python train.py --horizontal_flip=true --num_classes=9 --layers=10 --mlp_ratio=4 --drop_path=0.1 --loss="cross_entropy" --residual_init="zero_last" --optimizer="muon" --muon_scale="original" --nesterov=true --weight_decay=0.02 --adamw_weight_decay_other_params=0.05
Rows from block 3 of a small image classifier, named by matrix and row number. Rows with one number belong to one neuron. Each number is 128 + 32 x the weight over its row's rms, rounded and kept within 0 to 255. All counts start at 0. After the name is the row's rms in percent of the matrix's.
After each neuron's rows are labels from the 100 images, of 14976, where the neuron reaches its highest value: "top examples" is what is common among them. Only what is clearly more common there than usual is listed. The data: stained colorectal tissue patches (NCT-CRC-HE-100K).
# fc1: MLP up (model.blocks.3.mlp.fc1.weight, 1536x384), inputs 192-287
# fc2: MLP down (model.blocks.3.mlp.fc2.weight, 384x1536, transposed), outputs 192-287

fc1.437 006 [141 100 150 135 172 133 123 110 147 156 169 127 122 150 113 179 160 135 136 132 117 148 144 117 141 101 180 144 101 149 179 116 139  68 165 156  80  99 123 133  68 115 157 145 210 167 152 120 190 186 132 157 139 124 179 140 136  85 145 141 124 133 150 175 147 168 130  35 157  86 169 135 141 110 115  71 132 108 139 135 176 108 100 191 157  99  64 141 115 135 108 104 134 100 115 151]
fc2.437 007 [158  78  85 116 223 126 132 122 148  78 161  82 113 143  85 109 178 106 119  75 135 104 115  80  90 119 104 130 150 127 152 139 174 103 127 120  95  73 122  70  96 103 110 175 151 171 132 149 152 129  62 174 126 138 143 116 196  97 156 157 144 131 141  89  75 114 190 119 184 122 208 108 164 126  81 166 127 178 108 164 140  86 206 128  52 105  82 128  68 146  86 120 143 109 174 155]
top examples: tissue: adipose tissue

fc1.725 225 [170  80 153 171 191 100 118 129 100 107 178 160 125  61 134 166 152  80 111  85 138  93 146 175  88 111 133 117 110  77 152 120 141 159 104 122 123 136 108 179 170  86 104 129 143 112  81  87 118 133 127  91 129 126 159 143 141 116 144 132 102 125 130 113 146  78 132 130 196 143 113 163 164 154 202 172  83 147 126 110 154 134 101  69 136 159 125 105 152 109 120 140 128  89 129 137]
fc2.725 179 [148 112  85  89 155 141 126 112 126  64 110 125 137 145  31  96 156 134 150  98  87  78 129 159 108 102 172  57 139  67 159 137 173 138 154 151 127  94  99 127 157  54 140 106 109 127 109 184  94 103 133 110  87 103 204 113  69 115 174 144 150 148  67  98 130 133 133 124 141 133 202  99 126  91 139 139 133 143 156 148 116 113 173 109 168  51 172 162 150 168 101 142  95 171 134 105]
top examples: tissue: adipose tissue

fc1.760 063 [179 138 137  81  59 136 129 148 134 123 147 129  59 175  96  76 152 156  77 138 117 162 130 161  95  41  90 120 140  88 122  87 128  85 184  92  98 101 124  78  67 113 167 150 109 122  91 102  76 169 147 125 108 174 186 123  93  95 162 153 141 178 165 114 170 104 108 132 145 123 114 145 144 131 123  99 114 147 120 181 111  72  93 120 184 145 137 159 140 180 138 124 130 114  98 195]
fc2.760 072 [138 165 105 118 153 102 108  63 133 115 130 123 159 119 176  79 188  85 145 104 113  84 100 112 171 134  90 217 135 140 137 152 142 137  63 148 133  65  93 153 125 172 130 110 117 130 144 164 154 126 119 142 108  52 111 112 137  99 151 162 129 141 125  96 108  97 123 119 107 142 127 148 122 153 151 174 158 142  85 161 100 149 150 170 100  82 130  88 118 152  90 112 117 122 105 101]
top examples: tissue: lymphocytes

fc1.62 153 [163 149 168 132 206  88 137 121 146 184  91 119 127 125  89 148 110 112  77 140 153  93 137  86 202 183 150 164  68 111  92  86 154  58 135 125 143 138 138 153 109 106 178 166 121 137 115 154 128 153 122 112 151 124 132 172 102 179 147  85 112 145 111 132 134 137  87 126 129 151  62  90  92 113 129  87 189 115 121 107  94 147  67 105 165  90  94 147 141  91 123 175  54 117  82 115]
fc2.62 171 [129 136 117 117 123 122  75 125 128 123 142 142 131  83  94  80 168 119  38 135 141 106  94 155 143 112 138 135 100 101 129 173  98 148 112 174 184  76  98 158 121 137 134 136 142 176 104 126 159 131 118 103 139 101 121 149 136 134 143 136 111 145 103 108 187 101 163 132 139 135 130 191 153 151 128 165 132 161  99  82  72  98 106  89 129 119 142 138 137  98 140 141 153  97 169 147]
top examples: tissue: debris

fc1.574 238 [120 100 146  49 129 148 164  80 140 176 145  87  51  37 156  80 124 203 130 120 138 151 122 120  90  91 136 173 127  70 102 124 106  93 119 123  86  41  50  54 128 184 154  89  95 131 165 179 104 128  87 143  97 163 147 174 143 109 165 149 112 159 108 107 126 123 143 104 122 173 107 209  96 115 137 200 140 130 112 158 102 143 135 128 135 115 104 171 135 143 147 116 110 146 158  65]
fc2.574 197 [146 118  73 116  93  73 140  84  89 109 120  97 156 161  91 167 167 124 112 105 137 143 154 100 124 110 108  46 103 137 128 146  99 131 125 153 129 128 156 136 126  65 123 124 202 104 117 105 107 173 106  77 148 170 114 160 200 141 158 143 112 128 106 175 150 188  81  89 124 116  87 152 162  90 147 152 113 102 148  66 138 105 143 129  91 127 139 146 144 165 129 113 145 134 125 153]
top examples: tissue: normal colon mucosa

fc1.729 219 [102 163 133 123 166 193 179 142 152 114  76 125 120 110  85 175 116 116  61 114 122 136 126 116 159 114 169 127 109 182 133 140 129  96  62 148 213  82 168 193 174 163 123 112  99 142 140 160 128 158 166 159  70 115 135 172 163 150 117 142 149 190 111 182 127 123 164 124 129 107  93  95  89 171  97 120 104  92 138 119 168 164 113 138 129  95 133 148 100 105 105 129  74 184 128 162]
fc2.729 254 [ 76 168 150 132 145  63 113 121 120 133 105 156 130 150 158 133  87  99 151 146 147 129 154 118  98  85 100 115 125  77 114 128 177 126 177 104  60 225  97 116 126 106 124 112 113 107 125 167  84  99  81 133 133 137 137 160 124 114 102 153 138 105 112 145 113 115 148 138 101 169 179 173 135  49  87 202 112 117 138 114 134  95 113 173 116 123  82 170 202 108 154 132 161 108 111 130]
top examples: tissue: tumour epithelium

fc1.764 179 [ 83 103  68 162 115  98 136  97 142 143 124 143  97 157 148 126 137 141  78 117 132 152 140 133 115 121 171 158 124  78 149 103 124 139 124  54  65 136  99 205 169 108 111 126 114 117 162 182  98 130 170 144 130  80 120  29  97 166 140 127 134 109 100 134 150  95  89 150 134  80  97  95 108 117 116 143 120 106 143 164 105 177 188 110 141 148 161 139 149 136 168 110 146 154  92 168]
fc2.764 158 [ 95 150  53  58 111 138  79 132 104 193 128 143 163 110 154 169 123 143 119  97 108 100 135 113 124 164 130 121  72 170 141 139 140  81 111 113 151 183 153 124 128 123 156  90 143 154 123 139 133 104 134 119 151  75 114 153 140 127 128 154 183 117 144 141  88 125 147 103  93 145 128 111  75  93 142 156 114 156 105 118 130  72 123 134 155 153 102 199 105 198 169 160 137  99 166 103]
top examples: tissue: tumour epithelium

fc1.648 079 [153 144  84 173 126 103 153  59 136 114 110 125 144  93 114 154  79 136 131 102 127 164 127 145  72 124 102  78 119 174 150 142 172 133 206  87 148 158 124 177 109 128  92  83 144  92 104 101 123 129 144 114 147 140 159 113 115 120 113 134 163 121 131 168 150 184 159 155 173 121  27 124 119 120 118 190  80  91 102 118 104 158 138 111 129 123 137 166 123 153 116 120 144  95 106 168]
fc2.648 104 [148 116 189 117 120  96 131  69 109 179 111 166 108 174 151 118 175 123 107  96 138 121 131  66 117 136 105 136 142  85 126 122 130 139  76 120 114 126 151 136 154 146  92 152 116 116 120 110  96 124  69 151 128 154 120 113 109 107 153 113 137 170 117  95 121  60  73 108 141 129 216 171 130  95 161  69 173 206 144 127 140  78 122 105  38 191  81 116 195 141 118 135 129  85 147 166]
top examples: tissue: lymphocytes

fc1.160 039 [121 146  75 120 116  98 206 117 160 109 126  97 148 114 109 150 119 168 158 157 137  99  77 123 128 141 140  76 117 154 132 169  74 122 161  76  89 106 144  99 111 143 137 111 171 116 134 185 102 137 145 157 107 157 152 119 117  87 131  86 174 116 111 140 132 115 112 179 178 115 190 121  91 122 142 209 111 220 154 182 149 189 166 127 163 155 152 141 127 121 104 168 133 147 146  62]
fc2.160 058 [125 104 145 166 110 121  88 154 180 135 152 127 152  85 130  44  80 107 110 129 141 151 155 110  90 128  93 152 102 108 150  98 145 153 187 184 150  99 145  82  88 151 117 139 120 143 127  16 209 187 104  76 119 165 122 140  99 132 161 143  78 110 159 121 173 104 159 113  57  74  64 118 157 134  70  57 127  74 180 138 126  66 137  81 150 159 125 106  54 104 149 107 101 140 189 161]
top examples: tissue: tumour epithelium

fc1.214 086 [103 145  89 165 141 110 170 130  91 126 157 125 129 117 145 100  99  91 198 145 103  99 198 103 125 109 115 119 114 165  97 158 115 111 181 130 148 117 139 159 144  53 129 151 105 159 105 104 148  90  70 167 103  98 238 158 130 183 131 150 104 146  80 106  46 116 178 113 160 100 179  94  88 120 131  63 142 122 153 127 129 127 123 126 204 120 118 121  99 144 124 105 116 149 129 126]
fc2.214 102 [136  96 109 105 102 120  96 121 157 108 116 149 135 122 178 123 193 114  51 125 154 136 100 171 126 193 169 129 146 150 131  68 139 161 130 130 124 144 125 104 126 137 138 156 182 107  82 147  24 104  98  75 153 191  98 135 130 135 122 182 175 129 141  97 136 115 110 168 124 131 148  85 210 116 172 184 116 103 113 161 111 176 152 144  91 204 136 126 119 153  19 145  52 143 106 137]
top examples: tissue: mucus

fc1.564 148 [150  84 115 209 164  99 100 113 165 133 148 170 115 130 132  94 129 129 138  78 148 167 158 176 114 156 106 204  93 162 173 164 141 162 127 160 145 149  60  61 128 215 164 132 169 103 147 168 107 117 103 140 128  95 167 118  96 150 149 161  79  66 155 107 160 114 152 108 115 129 129 175 170 193  90 113 133 115  65 148 178 184 111 133 155 110 111  83  94  97 125 112 129 127 128 132]
fc2.564 146 [109 151 133 104 156 128  72 125 131  83 127  66 149 127 108 128 161 112 125 174 131  66 119  91 113 108 167  90 121  77 113 129 132 163 106 125 170 118 123  82 146  93  95 161 101 158 187 166 136 150 101  86  85 145 120 125 141  87 180 131 104 133  94 120 113 121 113  82 173  93 129 169  95 108  94 187  38  99 204 127 115  70 117 116 171 112 133 118 127 161 106 162  87 101 116  96]
top examples: tissue: adipose tissue

fc1.468 026 [144 116 127 144 134 120 167  80 129 127  85 121 161 139 139 158  13 144 141 171 115 107 107 146  81 101 139 120 121 113 125  86  86 107 143  84 179 123 131 228  82 144 115  98 135 173 131 130 166 131 114 128 127 136 120 115 157 156 142 128 135 121 121  97 129 126 162 164 160 120  21 115 122 107  62 164  67 177  99  97 147 130 157 126 131 122 136 128  65 158 141 114  94 116 133 120]
fc2.468 039 [ 73 154 149 121 161 139 144 126 183 156 194 144 125 141 128 136 127 111 115 137 119 133 177 156 197 183 115 171 163 123 150 132  84 118 135 103 103 135 126 125 176 121  97 142 172  92 123  65 124 157 120 149 133 131 125  95 114  59 146  86  83 130 163 148 133 125  87 134 124 113 177 151 197  83 206 135 112 119 207 147 129 101 111  93  96 160 113 122 146 127 181 180 157  98 158 128]
top examples: tissue: lymphocytes

fc1.672 088 [156  58 153 135 176 127 172  86 152 154 152 129 151  91 127 146 131 111 155  83 118 110 154  95 120 114 152 158 106 118 130 162 140  86 135 104  85 115 176 104 121  66 122 183 229 160 150 124 136 132 116 138 189 135 171 141 170 108 148 136 143 127 126 144 118 112  93 111 154  96 163 122 114 101 124 187 159 126 151 162 196  67 148 140  79 127 102 104 128 129  16 139 152 129 129 155]
fc2.672 097 [109  75 113 180 165 156  98 115 195 148 128 174 117 179  90 114 146 177 139 116 137 155 139 101 149  81 106 107 112 129 105 136 246 151 177  72 110  91  81 140 116 118  90 143 189 143 146 113 117 121 177 162 107 114 150 138 178 169 208 115 122 140 115 108  85  70 162 139 144 109 128 128 102 146 125 189  75 121 144  54 158 103 129  93 142 173 107  79 167 128 101  95 128 194 144 116]
top examples: tissue: adipose tissue

fc1.622 136 [ 81 152 156 202 149 169 116 135 128 139 188 169 193 127 155 159 165 157 125  90 144 170 102  92  35 126 214  42 192 153 140 158 130 191  57 174 108 168  98 114 131 197 124  97  82 202 162 112 123  86 121 134 111 143 148 129 127 127 122 123 195 115  88 124 138 131 119 103 125 198  74 150 116 120 138 109 150 129  77 121 115 186 126 138 145 103  97 120 107  99 183  99 150 128 147 104]
fc2.622 120 [151 130  99 127 158 118 155 120 121 105 117 143 100 112  83 117  91 108 151 121 124 127 100 226 119  90 128 156 115 120 125 165 156  55 137 121  78 132 160 169 167 139  50  67 106 155 177 114 109 175 209 190  89 109 155 133  71 155 150 100 112  99 149  70 120 149 147 118 163 113 214 156 216 182  93 124 169  83 152 127 140 100 102  86 124 150 150 152 137 137 109 132 159  90 142 143]
top examples: tissue: normal colon mucosa

fc1.693 226 [109 141 132 165 117 106 120 156  99  92 136 152 111 144 129  88 107  95  97  88 134  88 140  68 147 168  89 180 117 140 132 177  95 101 122 136 103 164 157  72 138 185 116 104  41  87 159  89 121  64 141 189  95 163 120 156 128  87 127  84  90 128 147  90 135 131 181 147  93 164  64 136 163 128  99 136  99 125  92 141 183 109 119 143 189 111 121 124 150 161 216 113 141 152 129  84]
fc2.693 196 [131 142 101 118 102 182 134 100  82 109 160 134 216 125  44 148 155 173 157 111 101 161 113 205  67 132 174 107 101 165 188 136 117 139  63 109 157  83 100 149 104 142 112 133  94 106  96 197 144 133  82 127  95 111 140 106 163 138 139 123 134 149  85 109 141 122 137 145  96 140 185 168 130 120 163 163  75 121  49 139 150 128 115 128  53  99 113 152  84  96 156  91 130 129 211 128]
top examples: tissue: cancer-associated stroma

fc1.190 017 [103 153 149  84  92 104 111 146 141 130 132 122 166 106 113 144 133 142  96 105  76 174 161 107 165 123 144 132  72 107 125 177 140 141 110 137 134 124 158 112 105 157 134 130 142  37  92 142 133 116 143 115 146 123  76  70  82  67 132 156 149 118 151 180  85 148  95  91  92 109 139 139  84 104 144 112  93 115  71 124 137 121 150 130 120  80 162  85 135 129 115  94 133 133 151 168]
fc2.190 030 [142 168 126 120 178 123  80 112 122 160 130 182  92 115 120 169 119 120 131 146 107 149 147 118 133 124 131 158 109 178 137 134 120 114 147 130 166 139 112 115 110  92 177 147 122 161 183 136 148 102 149 107  83 168 169 127 169 196 139  84 151 164 132 132 145 144 134  55  89  80  52 101 147 135  76 114 160 128 162  96 130 123  94 102 175 117  95 110  86  99 187 135 130 133 113 157]
top examples: tissue: normal colon mucosa

fc1.379 196 [125  82 140 123 119 140 134 136 155 121  93  80 196 137 151 124 119  97 139  88 127  46  67  84 131 164 138 189 145 114 146 144 133 124 123 108 147 188 151 126 140 143 123 157  92  92  87  89 114 141 158 182 148 209 135 130 134 145  65 145  98 136 106  77 109 135 161 149 133 132 116 112 136 136 172  83 142 117 171 109 165 182  95 165  76 112 117 108 144 141 112 105 151 118 131  93]
fc2.379 158 [152 162 142 168 188 106 135 144 116  98 151  44 141 127 146 100 127  99 136 135  82 123  99 101 125 109 182 141 129 144 127 133 114 151 129 128 104 141 126 141  85  79 150 100 132 134 117  59 130 172  84  87 149 173 117 160  89  37  79 155 131 114 133 180 103 157 156 108 130 132 242 169 127 103 127  99 109 138  95 152 148 111 111 199 106 138 138 125 193 142  79 131 112  28 124 155]
top examples: tissue: lymphocytes

fc1.66 123 [101 116 126 106 158 100  93 116  97 106 111  99 109 119 119  77 107  81 105 146 139  92  99 114 161 136  95 149 111 146 146 161 164 156 126 153 123 124 148  99 136 124 135  96 174 101  84 139 123 128 127  56 153 153 149 127 167 112 151  99 177 136 166 165 140 121 151 135 138 116 215 110 145 123  32 154 112 157  48 157 103 137  97 116  80 157  93 176 150 172 107 134 126 193 153 103]
fc2.66 159 [124 103 166 131  79 157 151 107  91 107 130  59 144 120 148 210 109  74 164 124 136 185 100 195 156 105 113  91 137 135 142  76 117 127 100  68 140 130 105 157 110 167 160  99  96 143 132 113 195 134  88 135 131 117 108 137 101  89 133 130 105 140  77 134 186  85 123 122  84 105  88 101 148 123 150 104  94  96 189 140 153 133  89 103 115  87 169 125 105  84 179 122 148 113 117 146]
top examples: tissue: adipose tissue; tissue: mucus

fc1.69 180 [101 114 101 167 108 116 130 199 110 159 141 109 147  97 107 168  51 133 131 158 124 150 131  96 100 144 140 159 199 137 110 132 176 125 124 156 149 159 173 104 145  77 120 110 130 122  65 199 176  91 119 118 118 159 142 155 116 168 135 120 138 144 128 101 119 135 159 143 137  64 109 165  69 164 125 144 154 128 123 163 103 110 169 116 149 128 160 136  98 165 114 132  84 205 115 103]
fc2.69 149 [ 94 130 129 129 138 157 144  93 139 156 150 134 109 153  95 119 139 152 168 172 163 150 122 100 126 120 118 106 117 183 150 127  76 173 166 132 124 175 127 150 149 196 214 114 149  83 120 150 102 110 103 100 118  96  99 108 125 106 117 110 101 201 122 152  79 229 137  85 124 152 113 113 138  85 132 158 115 159 109 146 132 119 139 116  82 121  92 121 126 143  94  83 145 101 143 173]
top examples: tissue: mucus

fc1.446 031 [164 118 105 149 129  85 129  98 136 142 117 109 208 162 123 152  40 135 168 157 123 117  94 131  88 103 127  74 110 127 137  84  63 133 136 100 145 103 107 229 101 151 152 106 137 173  95 125 159 133  75 144 150 124 140 123 152 163 125 101 187 117 106 146 110 109 163 141 167 102  62 129 116 125  47 191 103 210 101 114 150 141 119 119 128 112 119 156  88 131 117 116 100 103 148 131]
fc2.446 047 [ 92 177 154  96 180 131 154 149 193 127 206 142 107 125 115 128 114 116 130 134  88 122 176 188 160 171 115 174 178 123 139 138 110 132 129 125 137 141 130 124 113 138  87 143 159 101 153  76 115 130 129 121 120 154 129 107 136  62 143  78  45 123 135 112 173 129 111 140 148 118 118 131 161  92 194 120  98 110 183 168 144  77 108  89  97 172  92  99 152 119 170 183 193  80 131 152]
top examples: tissue: lymphocytes

fc1.307 057 [186 131 117 107 142 101 156 138 109 139 179  91 127 131 170 151 116 194 124 134  98 157 126  93 108 130 115 100  87 183 126 149 165 106 112 111 161 139 152 111 122  81  94 105 161 181 129 124 141 103 133 126  91 139 153 169 170 102 146 137  69 133  72 113 152  75 124 114 112  97 131 107 140  86 122 100  98 124 136 125 156 145 132 102 130 165 194 107 132 133  98 144  91 168  97 110]
fc2.307 071 [114 116 127  90 127 109 177 166 129  56 147  95 157  72 112 141  93 102  91  78 102 175 144 152 111  94 160 128 117 122 138 124  69 185  90  91 160  72 116 110 118 136 123  94  62 136 153 112 130  81 165 120 104 137 109 112 148 108 139 137 114 104 127 131  96 194 115 155 132 158 199 131 104  98 158 128 201  87 101 157 144 101  99 155 121  80 115 114 142 134 143 142 234  96 109 148]
top examples: tissue: debris

fc1.404 194 [134 150  60 168  92  97 125 190 196 124 162  73 117 128 115 148 121 127 109 166  68 142 184  84  90  89  80 141 127 118 127 170 147 112 137  96 197 109 108 131 103 163  42 118  81 160 134 124 178 127 142 102 139 161 126  86  89 137 137 128  90 122 104  89 165 126  77 157  89 111  88 164 108 154 161 123 123 135 168 127 178 158 129 147 167  59 153 105 189 151 141 135 105 130 126  73]
fc2.404 179 [123 120 127 134 121 133 118 132  88 123 144  96 148 142 176 136 125 154  82 106 126 136 122 117  90 122 144 144 114 196 158  60 123 114 113 108 109 156 171  95 186  84 124  92 153 157 126  96 157 130 101  53 141 224  96  71 163 163 144 119 136 125 190  96 108  77 119 135 147 134 114 123 155 114 113 133 123 137 148 166  82 150 131 129  82 134 137 161 115 198 169 140 154 113 132 107]
top examples: tissue: tumour epithelium

fc1.692 130 [113 151  78 114 108 195 110  89 150 142 151 168 124 147 147 152 134 136 142 132 148  21 118 144 176 126 115 139 114 100 118 123  87 112 116 111  68 109 171  90 120  92 143 120 132  73 123 121 104 161 169 109 138 204 139 140 122  82 102 131  64 120 107 192 155 123 121 232 145  97 207 112 102 102 147  95 125  77  69 153 161 151 146 148 100 116 116  96 143 136  99  96 146 119 137 110]
fc2.692 140 [ 84  91 186 148  91 134 132 157  66 127  77 112 123 143 115  64 151 105 154 145 106 126 172 127 128 127 135 122 158  72 110 136 134 109  40 143 164 143 134 168 169 155 118  74 101 163 121 191 196 128 154 102 112 124 142 152  96 114 141  54 114 141 164  88 176  91 100 120 130 116 157 140 126 141 108 155 142 165 112  71  94 121  84 181 122 102 156 104 113 133 101 127 131  85 133 104]
top examples: tissue: mucus

fc1.625 178 [135 127 148 147  96 146 195 120 141 155 135 170  91  77 172  56 191 143 141 105 150  89 130 132 124 151 130 151 123  59 133 137 107  73 144 139  83 163 183 122 107 163 181 173 109  90  84 150  91  85 192  90 197 129 133 140 132  90  90 161  97 143 119 125 122 115 120 106  89 172 119 169  77 119 117 107 155  93 114 143 109 108  82 130 183 150 130 157 158 128 175 109  97 140 131 119]
fc2.625 155 [ 92 104 143  76 212 159 157 128 129 108 185 112 135 141 158  76 109 109 153 130 103 142 190 161 142 118 127 109 112 134  91 155 169 114 133 110 144 126 125 138 117 106 135 122 193 202 145 150 112 133 115 122 103  29 174 170 148 129 170  86 164 126 106 152  91 120 128  70 149  73 183 117 117 107 124 159 104 144 137  61 155 128 115 123 101 135  96  94 135 143 129 148 158  82 110 149]
top examples: tissue: debris

fc1.181 225 [126 145 127 241 114  75 188 148 120 130 100 138  95  83 131 101 136  76  89 101  79 142 129 126 128  81 130 130 154 105 124 115 100 131 111 132 199 122 121 109 109 148 104 154 137 153 139 144 152  45 118 133 157 103 166 104 115 112 168 142 117 157 101  55 155 125 134 129 181 134 113 106 171 179 124 163 123  74 168 140 117 129 154 111 126  93 159 124  85 181 176 111 135 103 132  91]
fc2.181 207 [ 85 151 104 116 132 150 111 167 111  99 118  84 133 147  64 143 168  60 150 156 107 133 169 206 153 116  65  82 144 150 101 158 157 135 191 124 117 142 127 144 137 117  76 159 148 159 115 162 119 151 123 112 114 116 113 174 122 154 178 176 164  99 139 120 143 113  85  93 152 155 117 140 103 139 161 121  86 139 154  90 107 151 166  85 150  94 167 164 133 156 162 148  74 107 149  92]
top examples: tissue: tumour epithelium

fc1.317 137 [127  98 143 124 140 174 127 129 142 112 204 177 108 147 153  71  95 138 162 140 165 124 104 119 144 108  49  98 112 160 118 152 122 122 106 139  84 113 140 102 162 111 116 128 160 167  75 157 136 174 122 109 162 150 135 130 146  74 127 106 189 149 161 152 177  59 177 176 109  97 174 120 105 186  57 148 105 185 107 130 133 148 162 112 168 154  82 191 102 148 205 164 105 161 194 151]
fc2.317 169 [162 107 123  43  99 107 157 134 109  94  97  24 122 134  81 142 112 115 155 136 133 107 159 166 111 121 133 144 191 138 124 118 148 139  92  89 139  75 102 167 138 174 151 120 111  94 166 145 160 137 162 105 123 136 132 157 164 163 164  90 108 157 114 123  98  93 131 120 151 133 143 143 126  88 156  52 117 123 165 152 146 116 108 148  80 146 161  74 142  52 129 107 164  78 125 119]
top examples: tissue: mucus

fc1.74 181 [114  96 147  42 112 159 137 139 116 103 131 136 133 149 111 138 100 132 144 114 196 171 154 131  97 133  90 131 106 123  75 151 130 116 135 169  88 162 116 149 131 105 171 125 116 120 130 181  79 117 131  78 160 119  62 138 135 118 161  97 161  87 156 101 150 128 121 133 151 213 114 116 114 117 153 170 158 141 160  74  63  83 161 163 205 122 127 137 125 116 123 168 162 115  79 124]
fc2.74 193 [180  86 154 156  95 145 100  97 136 135 108 129  99 144 109 186 116 101 161 105 145 115 133  71 135 150 135 167 129 120  94  79 109 133 103 106 204  84 126 122  94  98 142 107 144 157 139  75 154 149 140 158 149 113 155 121  96  99 158  78 186 136 191  88 160  86  76 122 130 122 133 165 176 140 150 133 202 121  77  97 138 150 107  71  92  98 130 122 114 107 136  86 130 144 101 132]
top examples: tissue: mucus

fc1.739 099 [100 109 124 179  82 121 159 183 108 106 137 136 147 128 155 132 184 117 128 151  98 157 150 102  97 117 158 144 176 103 163 128 152 116 116 129 165 164 116 154 157 192 165 137 244 143  95 146 134 119 132 117 152 133 160 122 100 128 125 157 112 140 163 119 111 155  89  96 127 141 124 106 110 128  36 110 144 102 129 123 134 184 128 111  62 122 148 197 129  93 113 110  46 156 112 184]
fc2.739 129 [111  89  87 141 154 113 118 119 132 115 137 127  85 109 161 157  94 108 177 119  88 165 107 158 125 157  57  83 123 118 120 151 131 116  77 149 128 127 103 130  83 121  95  54  35 108 111 171 105 137 102 170 104 106  62 124 141 119 114  76 150 121  42 131  80 146 165 182 152  72 123 153 111 114  77 172 198 110 122  86  70 146 141 157 137 144  85 111 100 133  79 183 136 157 121 169]
top examples: tissue: normal colon mucosa; tissue: mucus

fc1.149 202 [114  61 121 101 105 151 131 107 158 106  73 126 136 154 141 125 137  99 136 152 141 135 165 118 108 151 130 122  78 114 145 162 174 114  95 164 109 174 160 157 193  86  94 122  93 120 114  84 111  52 134  78 152 150 171 141 146  94  71 117 163 125 160 155 121 142 139 116 142 123 143  84 131  70 131 157  92 131  98 179 117 100 177 143 128  84 102 156 143 188 110  99 138 111 124 108]
fc2.149 206 [111 190 134 166 120 113 151 161  90 128 166  49 141 112 187 123 142 163 155  97 127 119 129 144 139 126 160 118 130 169 117 120  77 100  84  94 152 157 136 162  62 107 128  76 123 104  89 106 168 243 132 185  89  92  93 167  96 137  91 104 113 123 133 154 124 112 108 138 128 169 168 133 128 187 159  94 136 154 169  55 129 125 153 154  95 144 174 143 122 107 137 144 146 156 123 159]
top examples: tissue: mucus

fc1.147 035 [108  83 150 119 165 128 105 196 156 130 155 164 148 121 134 183  83  88 121 116 132  66 165 164 131 100  97 105 184 133 153 151  34 123 132 103 129 161  96 140 145  99 155 126 121 127 127 118 123  75 161 171  90 195 101 104 148 118 160 136 138 119 149 123 109 117 148 126 193 155  38 122  96 100 140 133 118 151  96 129 177  99  80 120 146 168 135 100 127 123 121 146 179 136 135 178]
fc2.147 038 [ 84 144 146  84 144 166 145 182 151  88 152 149 110 131 144 110 126  80 117  96 100 161 149 126 116 184  89 136 132 129 171 164 108 146 140 142 124  71 101 151 134 120 154 162 141 150  90 100 124 168 173 178  87 163 118  75 160  58 163 117 138  78 125 150 194  92  98 187 173 140 166 136 162  80 159 126  91  96 151 110 150  79 148  71 118 156 116 100 138 183 170 141  76 104 153 151]
top examples: tissue: debris

fc1.343 031 [124 138 107 126  79 121 130 154 110 130 123 120 172 176 136  98 118 173 158 139 119 152 108 140 120  71 119 136  68 121 154 105  98 125 211 108 138 132 115 199 128 123 173 136 146 142  93 163 172 169 127 134 181  98 109 124 158 134 168  62 169 159 149 199  93  85 119 120 115 106 177 140 135 153  87 162  94 156 137 105 100 136 154 204 137 101 109 121  90 119 180 112 126  87 119  68]
fc2.343 043 [163 162 109 157 198  91 128 152 168 125 116 109 109 118  88 144 118 152 154 115  89  92 163 152 103 141 125 152 116 167 121 134  83 113  87 103 163  90 135 104  94 174 110  93 107 131 179 120 104 133 114 195 113 138 147 134 174 132 108 122  93 109  63  48 136 156 113 158 146 120  60 110 166 126 133 100 170 159 133 175 166 100  77 106 155 119  94 101  85 154 126 145 113 107 139 103]
top examples: tissue: lymphocytes

fc1.515 061 [ 85 185 138 104  70 139 161 107 172 105 180  98 105 157 116 127 123 144 122 164 129 106 123 115 132 135 173 130 121 149  68 132  94  87 111 186 143  78 128 142 152 153  76 164 205 165 121 153 134  69 163 140  93 133 114 124 164 140 155 175 105 157 171 140  78 136 113 100 144  84  56 130 151 134 130  51 132 162 109 117 146 123 109  38 119 121 132  45 152 192 110 110 127 134  73  81]
fc2.515 073 [131 116  73 158 153 128 156  91 115 127  86 137 145 113  97 159 171 159 102 156  95 118 173 165 198 106 154  74 162  88 110 148 147 150 163  78 102 134 111 220 134 154  91 122  76  57 144  98 140 109 184  72  71 110 142 171  83 177 181 166 127 145 196 126 172 105 133 154 191  86  91 121 120 134 117 147 149 154 159  97 144 145 149 125 211  98 147 187 104 125 124 123 184 153 132  98]
top examples: tissue: debris